config.yaml
model: "contrastive image-text model"
dataset: "regions of photos with short descriptions (Visual Genome)"
train_examples: 101725
image_size: 64
crop_scale_min: 1
horizontal_flip: true
tokenizer: "word"
vocab_size: 6471
loss: "softmax"
embed_dim: 384
encoder_arch: "convformer"
encoder_norm: "layernorm"
encoder_norm_position: "pre"
encoder_activation: "relu"
encoder_mlp_ratio: 6
encoder_parallel_block: false
encoder_inner_norm: false
encoder_moe: "expert_choice"
encoder_num_experts: 8
encoder_moe_every: 2
encoder_expert_mlp_ratio: 0.5
encoder_experts_per_token: 1
encoder_shared_expert: true
encoder_patch_size: [4, 4]
encoder_conv_stem: false
encoder_depths: [3, 6, 6]
encoder_widths: [48, 96, 192]
encoder_kernel_size: 7
text_encoder_causal: false
text_encoder_width: 192
text_encoder_layers: 7
text_encoder_norm: "layernorm"
text_encoder_norm_position: "sandwich"
text_encoder_activation: "gelu"
text_encoder_head_dim: 64
text_encoder_fused_qkv: false
text_encoder_bias: "all"
text_encoder_qk_norm: false
text_encoder_parallel_block: false
text_encoder_moe: "top_k"
text_encoder_drop_path: 0.05
text_encoder_num_experts: 32
text_encoder_moe_every: 1
text_encoder_expert_mlp_ratio: 0.5
text_encoder_experts_per_token: 2
text_encoder_shared_expert: false
text_encoder_positions: "sincos"
residual_init: "none"
optimizer: "adamw"
learning_rate: 0.0019
beta1: 0.85
beta2: 0.98
eps: 1e-06
max_steps: 6800
batch_size: 256
epochs: 17.1
lr_schedule: "cosine_restarts"
final_lr_fraction: 0.05
warmup_steps: 130
weight_decay: 0.2
Rows from block 7 of the image encoder of a small contrastive image-text model, named by matrix and row number. Rows with one number within an expert belong to one neuron, the router's apart. Each number is 128 + 32 x the weight over its row's rms, rounded and kept within 0 to 255. All counts start at 0.
Before each expert's rows are labels from the 100 images, of 14848, where the router gives the expert most weight on average: "strongest on" is what is common among them. Only what is clearly more common there than usual is listed. The data: regions of photos with short descriptions (Visual Genome).
# router: router (encoder.blocks.7.mlp.router.weight, 8x96), inputs 0-95
# up: expert up (encoder.blocks.7.mlp.up, 8x48x96), inputs 0-95
# down: expert down (encoder.blocks.7.mlp.down, 8x96x48, transposed), outputs 0-95

# expert 2
strongest on: text has "blue"
router.2 [131 164 144 128 116 148 131 104 145 132 186 165 111 108 104 112 109 121 100 103 162  63 150 143 164 113 112 137  73  77 159 120  52 169 108 135  74 157 161  56 111 155  73 124 112 139 169 115  77 141 158 173 109 164  78 157  95 166 100  91 121 126 118 121 149 122 147 115  97 125 166 190 116 123 154 140  94 179 120 129 146  82 193 155 159  76 124 123  66  73 156 148 137 135 139  94]
up.0 [164 120 148 124  82 173 153 120 161 199 107  86 121  84 131  98 117 139 122 124  99  75 101 156 170 140 136  49 102 144  91 125  83 149 102 138 128  97  90 136 187 166  96  77 124 106 111  77  93 128 130 117 154 144  79 140 112 121 100  88 136 127 102 153 172 126 190  84  92 118 110 140 156 111 135 172 214 148 121 170 139 103  97 143 144 124 137 176 139  67 160  67 152 117 167 120]
down.0 [131  91  71 112 126  60 119 165 128  90 105 134 107 206 103 129 146  82 134 161 158 123 122  72 118 160 106 158 145  64 181  95 160 115 152 145  93 136 156 139  94 120 159 121 122 145 189 134 165 115 166 171 116 106 147  87 150 159 135 119 101 113 190  79  61 125 120 176 137 132 152 123 143 163 149 102  96  93 102 145 125 137 142 112 116 168  45 113  90  96 129 176 170 148 185 133]
up.1 [150 136 124 118 209 160 154 147  82 105 151 145 191  65 123 160  89 133  87 153  98  67 122 160  92 191 128 157 136 100 136  79 105 113  92 110 199 161 117 144 112 111 106 153 118 127 136 174 141 129 153 161 115 145 146 119 111 130 143 136 132 137 197 144 151  96 124  72 135 147 112 150  79  88  93 128  61 121 141 189  86 143 162 133 148  96 166 140 168 127  94 158  60 177 124 139]
down.1 [ 91 145 159 174 130 135 131 113 139 164 147 119  84 113 170 169 151  72 126 159 150 127  95 169 161  98 160 180  92 128  81 148 101 104 130 131 105 107 117  78 129 169 135 132 125  61 152 117  88  93 191 150 161 167 152  81  85  80 179 118 128 117 150 198 159 183 152 121 140  90 186 111 171  82  86 133 117 102 129 137  83 117 103 177 143  94  97 119 111 125  93 160  83 162  93 107]
up.2 [172 106 124 142 133 196 118 104  96 178 153 123 126  90 158 115 135 136 119 105  83 160 124 152 144  65  99  66  68 120 166 118 105 129 106 132 113 140 151 170 136 114 140 108 136  94 139 176  92 147 113 129 151 182  89 149  93 156 120 145 153 136  73 147 214 101 162 100  46 111 106 161 148  97 123 196 146 165 130 139 122 176 110 121 145 196 142 132 107  72 159 121 138 186 134  96]
down.2 [ 68 177  96  97 109 100  99 135 131  73 130 147 134 184 147 113 200  80 148 194 164 149 145  94 169 113 123 172  87  83 165  99 170 136 109  89  85 156 195 113 149 138 191  99 153 205 160 106 124  82 112 128  72 128 160 146 114 121 119 111  93 139 157 156 104 135 148 159 106 125 110 137 132 152  93 117 112 104  85 115 134  85 165  92 136 172 109 171  98 139 130 140 161  90 145 154]
up.3 [101 107 115 145 165  95 104 154 211 126 126 168  61 120 129 133 123 167 100 113  86 166  93 144 120  64 143 176 128 104 109 120 142 160 160 130 118 111 143 130 128 160 144 133 113 159 185 157  57 133 158 147  80 150  67  83 142  61 139  80 122 147 158 130 191  86 141 119  99 116 104 156 185 149 149 158 122 162 130 136 155  62 146 127 126 129 130 107  99  56 139 107 184  91 137 107]
down.3 [ 69 129 111 126 160 132 102  78  98  83 178 199 144 113 118 120 123 156 162 123 184 140 147 108 155  93 143  74 139 126 115 147 165 110  95  57  70 172 147 128 132 144 222 148 109 142 118 108 100  77  88 113 164 119 159  99 103 154 103 205 113 145  68 107 117 146 121 129 131  76 158  75 114 182 151 115 129 119 130  80 114  87  84  90 139 162 162 132 125 149 144 124 108 109 107 135]
up.4 [143 127 133 124 156 167 122 107 126 147 124 158  87 100 150 110 138 128 103  77  90 153 107 149 142  90 147 179  99 129  87 131 155 161 150 127 152 149 103 106 147 179 139 114 100 109 188 140  73 157 128 147 109 194  82 133  66  90 227  67 144 157 113 153 208 134 153  75 127 114  89 151 199 129 143 131 130 129 105 123 141 116 119 196 138 152 147 130 133  52 139  99 142 111 101  99]
down.4 [ 63 106 133 128 104 117 119 129 127  78 162 164 130 131 120 128 135 119 159 133 135 134 126  57 206  79 161 105  91 126 144 100 134 113 101  41  56 169 170 113 168  78 211 111 128 142 139 118  86  44 132 117 138  96 161 156 138 148 126 184 118 149 126 155 102 134 119 153 122 121 138 109 130 183 117 118 149  47  75 125 135  85 128  96 137 150 148 157  94 134 123 116 130 102 104 158]
up.5 [156 167  88 135  87 152 120 128 175 156 137 104 145  64 185  56 200 109 154 164 126 105 101 104 153 158 118 155 123 165 120 120  87 132  78 148 106  94 157 113 157  89 144 103 136 115 110  97  97 145 144 125 138 157  80 213 113 152  73 149 187 156 114 148 127 124 135 105 128 117  83 100  94  66 107 109 111 154  99 122  82 157  88 136 140 137 127 117 190  97 129 121  89 187 175 152]
down.5 [155 112  94 113 129  65 127 155 102 157  69 125 126 154 126 153 179  85 109 161  72  99 108  65 147 155  61 108  89 153 152 132 151 118 128 131 148 122 122 144 136 118 100 148 169 109 182 146  90 128 123 170 104 198 138  86 105 110 112 184 131 131 149 107 120 152 131 112 109 158 114 192 135 105 111 103  99  85 107 181  80 155  71 108 103 173  46 133 141 164 146 123 122 177 154  72]
up.6 [149 187 124 105 101  90 117 183 198 132 118 107 165 167 127  74 134 129 164 157  84 129 166 105 130 128 143 134 193 134 137 124  88 160 116 112  97  99 149 126 127 117 118  78 134 163 102 105 176 109 153  86 133 126 101 166 152 134 129 114 120 108 125 132  56  89  87  89 140 131  98 123  61 141 114 134  88 119  96 120 135 163 127 166 111 144 131  85 117 139 128 104 170 114 228 232]
down.6 [181 125 131 151 146 139 176 103  78 147 132 142  99 135 183 141  88 139  78 120 100  43 115 141 143 147 164  85  94 141 117 112  76  94 145 175  93 162  75 155  82 142 139 153  81 125 178 110 101 162 114 165 157 132  62  96  80 126 155 166 173 143 124 124 168 184 133 141 127 122 156 139 157  92 145 117 139 124  54  94  96 113 137 113 115 164 115 163 121 179 176 156  89 124  87 157]
up.7 [135 164 164 147 150 150 111 101  76 140 127 159 118 104 152 118 196 150  80  96 123 149 118 198 147 124 150 185 112  94  82 144 115 158 110 139 150 122 124  93 170  32 105 129 175  45 110 111 178 152 123 123 125 164  99 145  98 150  82 119 122 107 156 148 151 155 131  66 187 144 135 112 117  95 103 122  74 104 108 111 115 168 152 150 108  92 110  84 145 208  87 133 122 155 124 129]
down.7 [ 80 131 126 145 171 109  79 139 118 120 117 166 104  87 144 146 177  71  84 154 154 113 109 116 144 159 195 184 134 111  94 134 130  33 155 117 128 156  68  96 162 101 149 158 138 125 176 142  82  99 160 188 143 133 130 142 113 123 135 113 160 159 166 105 139  81 104 137 124 141 108 161 138 121  95  93  80 115 149 186  83 153 119 172 112 119 126 133 142 160 140 135  69 116  84 212]

# expert 4
strongest on: text has "trees"
router.4 [137 154 132 207 156 142 126  90 121  91 133 166 105 153 172  81  80 164 110 111  61  85 124 106 152 113 124 100 124 139 183 176  99 113 164 142 116 163 122 145  58 114 184 119 111 122 120 173 148 136 146 104 178  88 122  63  84 130 102 163 110 155  90  83  85 101 110 178 128 153 155  92 142  99 168 150  92 151 117  75 152 142  85 135 120 153 140  93  96 171 151 170  98 169 101 115]
up.0 [ 61 101 142 137  81 111 108 147 122 146 128  85 135 146 195 153 129 148 149 176 159 184 110 108 148  52 138 153 213  79 100 116 101 109 180 122  71 115 157 114 123  99 151 159 148 111 109 151 114 109 132 168 160 109 155 111 130 135 123 147 116  72 157 140 144 158 115 155  37  90 142 125 179 126 128 148 143  83 124 163  87 128 181 123 102 112  63 141  98  86  97 160 137 167 112 121]
down.0 [117 168 162 182 105  90 123 110 144 172 161 124 122 160 131 169  89 190 146 110 142 160 158 144 107 143 138  83 149 141 155 113  78 153 102 175  90 128 142 150  97 186 109 159 115 123 122 147  67 106  96  75 163 123 169 150 132  75 110  97 107  94 119 113 152 175 120 144 108 120 134 162 176 123 194 122 173 144 130 109 132  96 131  78  92 156 139 160  73 146 193  73 187  90  73 125]
up.1 [170 157 110 117 160 116 126 135 142 128 148 183 169 122 214 134 137  94 175 167  64 101  92 115 188 138 107 140 149 165 161  58 118 107 126 109 131  73 140 146  87  98 142 111 120 155 147 120  96 117 173 155 106 103 130 123 145 140 135 155 126 163 115 127 123  87 162  55 116  87 169  97 133  88  94 122 154 132 124 189 102  89 143  53 141 143 166 140 170  92  74  95 108 164 158 171]
down.1 [192  84  89 136 152 133 107 118  88 140 121 112 136 113 162  89 116 133 128 149  63  86  73 108 158 138 100 124 102 178 143 142 118 111 165 172 182 107 119 168  83 117 153  80 155  97 150 141 112 142 195 152 152 148  87  97 101 174 141 171 176 142 132 145 152  88 168 113 151 149  94 161 173  88  93 172 142 108 113 129 101 132  74 162 163 178 106 121 172  88 137 105 113 208 148 100]
up.2 [ 61 149 105 177 178 139 126  92  97  96 125 173 153 130 117 186 138 111 130 123  66 113  58 110 177 147 134 122 110 121 109  74 143  56 150 158 177 146 103 167  89 139 149 164 173 108 131 172 105 144  58 137 141 142 163  65  89  95 145 100 158 153 138 110 142 135  99 179 127 191 148 117 152 105 112 103 142 116 146 144 122 114 108 154 143 115 168 140 142 164  73 148  75 134 118  68]
down.2 [141 101 170 141 105 158 165  94 110 148  89 161  98 103 154 117  79 139  97 120  97  51 135 137 151 150 197  86 141 156  62 153 114 107 193 148 145 140  34  89 156 166  71  99  94  89 160 115  92 164 131 129 175 119 125 147 150 170 166 112 154 175 126 170 138 112 153  87 145 148 145  64 165 104 152 107 131 162 130 102 134  99  89 168 125 146 121 155 126 126 166  83 131 146 135 135]
up.3 [ 82 157 142 125 147 154  87 115 169  41 125 172 135 107 121 122 121 102 157 174 123 119  21 100 180 140 170 116 121 145 130  85 121  92 154 113  88 142 112 120 102 116 204 144 133 149 118 115  96  92  99 122 156 141 145  93 111 107 197 197 120 193 103  95 108 130 126 166 177 144 158  98 121 127 118 100 111 123 134 102 131 105  97 164 142  87 169 148 126 159 104 157  88 184 112  90]
down.3 [174 117 166 155 152 181 175 107 140 107  93 148 151  55  95  99 117 156  86 118 158  90 142 117 120 164 191 124 151  74  65 156 141  77 150 141 136 126  64 122 116 105 105 162 157  77  86 143 141 161 169 139 177 116  94 138 140 165 175 108 161 121 132 111 143  96 109  87 163 121  84  78 164 143 110 160  99 160 155  94 128 115  75 189 103 110 112 121 115  94 147 120 155  94 146 188]
up.4 [153 100 155 175 155 114 156  86 132 112 107 101 113 109 122 149 112 195  92  92 103 138 110 200  91 113 101 110 103  99 161 139 115 141 119 143 198 165  66 140  73 152 115 136 138 117 126 145 144 114  66 144 184 122  81  66 136 132 108 181 127 146 217 107 197 136 139  70 107 167 110 137 157 109 135 142 106 138 158 102 129 122 143 137 134 113 128 152  69 110 138 140 164 183  97  70]
down.4 [ 78 165 130 168 100 122  83  60  87 122 106 160 108 104 144  78 132 138 151  78 129  90 174 183 143 146 126  91 162 142 114 103 178 152 147 143 128 122 136 128 159 128 110 125 142 160 122 181 109 147 114 125 167 118 127 204  88 143  85  94  95 110 113 127 121 112  63  88 120 129  42 133 126 158 122 128 157 189 145  95 173  58 140 147 108 190 144 154 111 184 116 117  82 101 118 160]
up.5 [126 121 156 172 163 152 120 124 167  76 166  86 128 101 122 139 106 128 113 121 134 124  89 102 136 108 117 127  76 136 165  87 129  95 156 116 139 210 156 125  88 135 216 135 115 135 102 123  71 113 121 131 153 144 142  92 118 136 177 209  90 179  68 127 124 110 140 120 108 140 158 112 132 160 110 148  93 122 140  84 126 131 136 165 158 107 197 159  79 119  94 184 113 177  74  58]
down.5 [168 154 169 171 138 196 168 100 160 134 121 168 204 109 130 153 108 157 125  95 118 106 141 173 119 180 141 116 146 113 122 170 126  84 145 160 120 123  47  97 110 114  80 172 153  78 122 147 140 155 140 122 187 118 115 135 120 158 124 100 168 111 171 117 132  77  62  59 135 141 115  76 109 168 128 155 121 204 144 127 158 125 129 150 112 162 158 147 110 127 138 106 106  78 138 191]
up.6 [ 67 137  81 144 183 146 114 130 179 125 193 144 180  90 128 129 152  86 129 141 107 113  26  74 154 174 164 167 109 163 130  83 146  72 137 105 112 168 165 133 122  98 156 137 157 137 114 147  74 103 145 160 136 140 139 111  67 143 151 132 129 219 105 135 125 106 117 135 120 117 142 103 132 139  91 105 125  85 143 131 156 115 112 158 158 127 180 127 163 129  62 163  78 124 127  90]
down.6 [218 125 191 145 123 160 159 110 105 174  86 168 119  89 169 114 105 140  92 125 129  92 125 155 147 151 159 165 122 106  93 175 118  94 189 170 101 108  35  86 114 129  59 156 121  82 166 115 112 155 136 159 153 102 100 104 146 164 132 143 161 118 181  99 120 113 125  84 150 154 137  96 189 110 151 142  96 120  97 121  80  94 133 167 110 156 118 139 119 123 187 133 108 130  98 164]
up.7 [ 99 101 160 151  85  89 108 190 115 138 110 128 130 130 129 145 137 163 105 151 155 117 131  84 152 188 194  89  87  83 118 146 188 142 146 137 147 140  85 101 133 132 107 134 164  98 152 130  84 137  98 175 173  53 152 140 108 140  60 109 117 115 161 111 113 115 115 122 111 172  68 150 190 112 158  99 111 137 125 117  79 116 145 168 104 161  73 218  91 164 164 126 115  99 110 109]
down.7 [155 137 110 136 144 135 134  95 145 113 138 152 161  71 161  55 141  87 105 144  76 129 143 113  91 152 136 136  93 144 112 114 168  81 154 156 147 129 107 163 124  70 146  95  93 146 153 140 104 149 161 172 168 160 107  59  81 139 116 154 161 161 100 131 102 111 182  93 166 147  84 144  89 104  85 102 124 101 115 161  68 144  84 170 163 150  81  64 177 133  93 122  91 153 195 137]

# expert 1
strongest on: text has "grass"; text has "green"
router.1 [ 90 132  94 117  65  67 141 132 116 139 116 147 177 177 116 174 148 128 149 140 134 155 167 168 114 111  60  97 130 122 169 129 112 155  66 113 148  77 169 170 110 123 144 145 180 147  97 127 168 117  80  75 106 109 143 177 140  96  84 119  90 135 138 165 105 166 179 165  64 139 100 151 154  85 129 135 177 114 109 144 117 112 171  61  99 157 152  90  91 159 115 146 171  98 120  94]
up.0 [ 86 143 182 107 100 147 129 137 108 107  35 181 121 128 127 123 162 134 132 126 148 120 172 165 169 121 142 102 163  86 102 140 130 124 126 109 155  85 114  91 177 127 129 120 121 128 138  75 165 115  73  98  75 127 130 156 168  91 121 152 135 129 126 136  78 139 170 130 164 221 169  60 158  84  96  93 153 195 104 100 123  92 123 107  81 154 144 170 136 185 129  90 129 122 102 158]
down.0 [135 144 159 155 154  78 115 112 131 131 148 171 121 102 169 146 182 160 131 137 158 165 116 144 173  73  55  96 138 115 136 217 117 109  96 109  94  72 117 126  72  88 101 164 111  88  76 157 139 136  82 133 183 106 176 121 109 151  86 172 129  85 120 159 143 105 135 109  90 136 138  71 139  79 151 126 171 158 129 114 113 136 165  86 108 199 128  92 110 133 119 135 169 149  99  87]
up.1 [ 74  97 137  92 209 158  85 124 156 138 138 155 115  80 145 125 161 128  96  74 139 114  73 147 177 128 165 215 116  85  85 116 146 139 149 157  89 122 105 144 130 103 119 188  91  65 160 134  95 167 114 196 112 155 161  91  93 104 113  97 126 146 156 118 162 106 189 124 134 132 155 122 160 140 125 108  72 170 131 128 155 126 109 140 144  82  71 114 103  77 135 121 118 157 107  99]
down.1 [ 83 165 132 186 104 127  85 108 140  67 158 155  73 152 180 132 176 130 164 150 103 165 130 107 167 129 116 131  90 137 162 115 116 115 139 169 114 119 191 177  65 119 172 186  54 112 131 151 107 119 153 131 107 155 145 102  63 114 178 114 116 144 162 105 174 129 153 117  93  67  99 125 108  74 122 103 113 192 112  65  94 127 172 139 103 155  96 127 128 117 136 106 145 146  98 115]
up.2 [130  79 147 112  93  84 134 134 110 112  69  68 118 158 153 187  92 172 139 156 107 164 177 150 116  78 156 137 177  84 128 117 119 119 162 138 189 150 119 132  86 164  80 105 125 100 136 121 139 144 117 104  86 163 108  97 142 107 192 114 122  65 169 131 125 179 106 177 138 207 138 107 146  49  88 121 132 132 125  97  53  82 154 117 102 134 123 143 145 161 135 101 146 140 137 109]
down.2 [ 93 134  70 101 145 121 114 175 197  84 155 147 169  61 152 151 178 152 144 142  72  97  52 100 193 157 147 118 125 122 158 127 101 132 102 154 160 109 136 133 118  85 135 154 154 123 139 150 121 163  74 139 118 108 155 135 149 101  56 124 179 146  96  69 108 126 153 129 128 111 140 115 124 117 169  82 120 154 113 134 139  87 184  72  90 158 168 183 168 156 112  87 132 121  85 118]
up.3 [147 170 119  98 131 135  97  73  93 132 143 167 133 126 136  20 185 116 105  98 110 148  77 127 127 155 113 177  90 122 132 108  67 145 109 108 127  85 137  95 154 154 159 146 125 163 131 106 152 121 153 128 100 119  58 141  88 134  96 146 124 210 183 117 188 139 117 132 149  98 109 192 138 143 115 102  74  96  89 133 142 225 119 148 154 166 156 139 136 157 141 130 139 115 135 135]
down.3 [192 104 126 158 103 101 192 111 126 108 136 161 110 159  93 173 100 178 122  88  95  77  66  99 133 109 114 111 147 146 118 101 131 163 118  90 124 157 126 176  92 120 134  86  65 123  57 147 127 130 115  81 107 143 116 112 107 142 118 139 132  71 114 122 151 199 178 163 100 177 132 115 135 167 167 115 119  92  91 122 197 127  99 113 135 165 142 121 142 126 124 126 183 170 208  93]
up.4 [ 52 140 172 115 106 135 117 146 116 149 116 105  93 120 138 193 109 111 133 125 169 161 191 185 154  78 154 172 135  84  66 147 163 111 139 126 129 134 161  90 149 138 114 130 117  91 121 127 116 125 143 117  79 165 156 156 175  92 159  83 132  57 192 141 107 144 142 142 127 160 100  80 144  43  59 114 130 146 154 115 127  70 108 127 126  89  86 168 162 121 104 132 105 146  98 153]
down.4 [131 139 111 127 183  92 105 130 132  95 171 131 137 111 140 149 193 158 135 129 101 119  88 128 146 128  98 148 137  48 159 145 109  97  94 128  90 108 147 120  76 104  96 192 135 119 108 129 159 154  80 157 138  72 181  45 133 155  91 137 144 126 169  98  96 135 141 140 139 102 178 138 105 103 168  94  90 158 115 116 127 176 219  76  80 151 100 117 112 144 106 185 108 131  80 117]
up.5 [ 48 125 166 118 111 159 160  78 113 126 109 176 122 148 153 120 113 131 138 122 143 120 148 151 178  72 153 146 159  36  65 129 126  73 152 113 180 144 158  88 136 140 113 157 100  93 142  86 169 123 161 119  73  89 137 166 144  95 154  60 116  85 184 137  91 111 134 173 142 206 165 115 153  92  97 103 127 116 119 126  85 126 145 149 152 130 143 162 170 161 135  97 141 141 110 145]
down.5 [124  97 127 142 167  55 111 154 168  94 112 160 122  77 118 182 153 196 144 165 129 125 104 104 126 114 135 113 130 108 111 191 125 127 105 121 122  98  96 162 132 102 130 185 129 124 141 142 115 144  54 118 143 126 154  57 162 117  70 195 145 123 127  87 108 115 162  83 117 127 149 122 126 140 180  69 122 125 116 160 131  79 167  81  60 180 165 147 116 190 176 102 141 141 101 123]
up.6 [156 145 161 126  85  92 168  87 136 118 101 116 131 144 148 167 124 161 137  84 103 149 115 141 121 112 100 145 128 107 130 104 138 117 110  89 131 125 137 109 117 184 108  85 124 112 131 107 144 148 129 113  90 156 155  92  67 100 149 110  99  92 135 141 170 173 159 226  87 176 156 131 144 108 147 108  94 103 127 139 106  64 170 114 120 178 137  51 106 153  91 171 205 162 148  34]
down.6 [103 153 115 128  77 156 146 159 181 130 130 159 124  87 159 107 154 121 180 175 111 106 119 166 171 157 126 122 124 133 136 136  94 131  93  71 121  74 137 180 141 112 134 102 125 141  60 159 148 128 124  67 100 127 134 172 129 135 114  72 127 154  94 180 100 109 184 137 132 188 125  75  89 113 152  82 133 167 194 176 152 119 135  61 122 152 171 170 161 101  83  90 114 113 177 110]
up.7 [ 86  79 150 141 168 158 131 149 110 169 124 105  95 119 139 170 125 101 106 118 126 123 103 144 146 100 147 192 162  98  73 103 132 135 135 129 126 100 145 144 157 103 117 191  97  54 128 132 118 146 138 157  93 199 136 104 125 110 162  88 151 130 207 146 138 145 190 176 161 124 128 122 135  65  90 109  96 139 138 154  50  89 100 128 148 106  51 128 164 100 109 121  77 167 124  80]
down.7 [ 96 122 109 132 181  86 107 117 128  83 166 162 109 143 174 161 128 124 175 130 123 104 106 125 169 102  90 133 133  64 225 106  93 171 109 149 106 126 184 166  65  99 135 178  76 118 163 199  97 168  89 153 136 114 132  88  91 131  96 140 135  82 137 115 149 133 137 149 105 108 136 140 138 103 122 125 113 173 140 131 103 142 207  74 123 201 111 140 114 128 126 152 102 171 100 123]

# expert 3
strongest on: text has "sky"; text has "blue"
router.3 [141 153 114 228 118 151 131 104  97 155 106 180  50 110 207 149 124 123 124 135 101 119 156 134 142 141 120 160 141 166  87  90  94  96 130 108 181 143 173 100 136 174 142 127 162 144 150 130  97 110 125  82 129 150  79 175  80 145 158 100 181 127 137 133 157 118 127 116 102 166  86 119 180  71 104  52 107  91 139 133 116 133  82 131 152 136 150 180 169 146 128  98  87 129 120 167]
up.0 [165 105 120 110 102 119 145 183 107 146 118 117  98 166 198  85 101 115 205 170 151 149 189 107 133  84  89  64 123 112 136 156 125 134 135 108 157  74 164 137 128 126 153  89  89 117 106 103 176 127 151 111 152 147 147 149 204 182 138 140 110  50 101 132  49 128 148 158 110 164 101  82 110  81 107 196 166 105 119 114 110 128 127 118 135 143 125 156 133 113 141 109 170 147 168 136]
down.0 [ 85 145 125 159 148 152 137 105  84  66 149 186 120 110 135 133 115  75 118 143 130 126 161 137 164 163 135 146 127 102  89  98 117  74 155  40 129 175 110 103 161 113 151 175 112 136 120 139 118  39 174 188 111 145  92 173 101 122 161  99 109 153 161 202 159  97  80 115 140  85 126 115 134 124  99 120 147 154 207 112 139  93 126 148 158  87 123 109 132 167 111 153  92 107 112 168]
up.1 [185 140 160 171 120 123 107  53 106 149 106 189 130 163 151 157 149 110  99 114 127  95  66 142 169 121 130 143 155  97 124 137 122 108 128 117  54 104 110 100 106 118  96 147 115 144 147 144 108 127  90 212 148  48 154  85 140  81 122 139 104 124 175 103 144 121 146 119  94 109 142 152 169 188 117 117 116  93 125 172 113 121 173  96 142  99 109 155  32 155 108 149 172 155  90 149]
down.1 [161 123 124 174 124 175 127  69 145 107 111 144 112  73 184 147 136 190  86 146 118 130 103 180 125 145 129 155 148 128  54 125 158  96 140 113 174 113  78 123 151 103  93 109 166  24 147 159 171 180 155 154 151 146 135 120 100 150 132 125 150  81 131 149 130 101 117  83 173 173  45 117 134 127 138 140 115 110 142 122 130 137 141 201 135 111 102  69 132 144  95 100 141 140 167  89]
up.2 [124 140 147 188  89 165 112  84 100 183 137 144 115  96 149 160 133 135 117 131 134 157 161 151 157 136 194 127 134 109  93 117 117  92 114 128 160 152 123  71 154 156  88 146  80 131 120 105  83 109 110  69  99 164 100 157 113 124 179 148 136 167  91 143 128 171  83 106 151 169 151  73 181  80 142  70 140 141 139  54 115 100  99 121 133 131 150 178 130 216 128 109  84 112  70 109]
down.2 [ 99 139 158 159 107 155 141 139  57  94 118 182 146 111 124 124  95 138 136  65 127  80 143 142 159 128 102  96 200 170 131 103  82 125 115  84 158 102 103 123 130  83 151 104 106 116  49 142 148  70 113  99 117 102 146 168 137 103 120 118  85 127  95 253 133 103 130 124 103  94 110  69 106 117 131 103 156 174 156 115 157 107 132 117 169  95 191 115 104 160 138 142 135 115 110 139]
up.3 [164 150 145 134  84 147 132 122  79 179 108 157  87  98 242 118 153 124 152 147 151 167 176 177 185 104 135 144 123 137  99 132 136 101 142 142 182  85  98  89 138 112 105 111 114 132 144  94 150 139 158 122 139 163 148 116  99 153 158 140 135 139 132 113 122 118  74 125 134 144 154  77 160  21 104 165 130 126 129  94  47 135  98 129 130 149 117 180 147 139 140 130  74 146  64 133]
down.3 [ 97 100 106 187  93 142 139  72 111  48 144 203 135 139 149 136 100  96 112 125 119  90 101 163 159 136  94  77 138 203 138  95 137 118 109  73 133 165 140 138 129 110 211 109 100 100  74 155 120 105 138 156  85 121 123 182 126 108 103 147  85 101  93 206 147 104 138 163  88 112 103 137 106 124 145  87 160 135 160 156 178 133 102 104 170 166 147 134  75 138 138 117 149 152 126 132]
up.4 [160 103 117 109 128 134  93 180 196 145 174  80 109 126  77 112 149 114 191 124 155 185 142 128 120 129 102 145 155  64 143 125 112 194 116 146  11 103 152  98 138 155 149 155 108 152 125 103  90 129 115 119 102 110 115 114 169  80 119 147 134 190  89 127 134 158 128 107 120  97 164 155 133 163 149  85  95 198 129  92 133 122 144  30 123 138 112 116 112 103 135 124 112 133 120 151]
down.4 [197 136 118 101  98 172 189 161 176 186  92  96 150 125 117 163 119 125 166 142 111 129  67 147 128 143 169 136 159 171  89 152  98 130 111 128 131  96  84 120 200 159 101  97 116 134  66  94  91 165  89  33 118 135  96 152 149 113 130 122 147 156 100 160 117 181 170 134 146 180 136 146 114 127 172 112 155 139 115 108 111 128 117 107 141 109 147 159 187 160 109  78 115  99 148  77]
up.5 [202  97 147 156 138 117 118 127 163 157 105 146 118 189 101 123 118 107 103  63 135 100 140 153 142  88 136 166 166  98 114 150 123 169 161 117  32 128 123 107 126 135 130  93  73 148 158 122 125 109 139 138 131 108 113 124 140  93 136 140 119  96 153 129 112 158 159  96 105 103 211 148 124 222 114 102 123 130 108 122 135 113 135  90 137 143  77 119  71  97 159 143 244 127 167 119]
down.5 [122 144  76 138 112 141 160 150 163 116 163 138 140  49 156 122 188 148 153 175 126 122 118 126 144 169 151 136 133 157  96 127 137 103  97 101 158 138 136 107 149  72 192 138 171  91  76  78 144 153 184 121  71 159 163 172 145 156 141 108 182 135  96 143  69 124 152 124 178 141 105  62  85 107 147 129  83 156 149 114 127 182  94 176 124  83 140  77 171 112 113 115  90 102 157 145]
up.6 [160 119 123 182 187  95 101 126 110 128 180 201 128 160 151 134 178 141  94 114 131 126 108 114 122 150 128 180 128 106 137 134 134 102 105 196 107 149 114  77  79 134  95 199 151  81 159 139 122 139  68 194 165 144 144 116 119 125 140 111 178  81 105 122 127 100 130 155 129 116 116 169 157 147 179 174  63  96  87 109 126 176 130 143 136 116  92  52  86 123 142 166 105 153  92 144]
down.6 [ 72 119 196 128 122 112 182 164  82 123 125  68 102 188 164 130 103 128 105 181 105 135  92 171 147  95  95 121 126 137 104  83 137 143 111 112 147 143 109 196 170 169 202 136 142 132 159 149 134 113 132 132 123 127 122 149 121  85 130 107 145 123 168 187 141 127 145 122  87 137  25 145 158 104 147  97 149 186 133 131 145  70 135 134 166 133 133 184 100 148 135  91 180  86 150 109]
up.7 [154  94 118 218 117 126 165 184  97 137  99 151 167 161  69 141 120 146 124 100 122 145 113  99  72  94  99 208 153 111 132 136 169 117 164  96 116 147 123  76 136 145 132 143 117 145 116 134 114 104  89 111  88  52  91 108 182 131  95  97 128  96 155 130 157 106 106 184 144 145 107 167 167 170 137 151 116  67 133 148 191 138 139  95 129 123 168 139 114 148 119 126 183 134  48 123]
down.7 [114 165 124 144 121 172 161 104  66 181 109 127 134  85 183 128 153 126 122 164  97 104 123 132 167 127 133 160  94 166 102 121 121 102 109 156 195 116  83 132 141  90 118 134 156  50  92 124 118 144 141 160 155 143 135 112 103 138 126 160 194 168 142 184 153 108 127 122 142 150  98  83 124  48  92 146 102 165 142 148  60 112 119 174 155 134 111 191 160 156 105 122  56 185  98 122]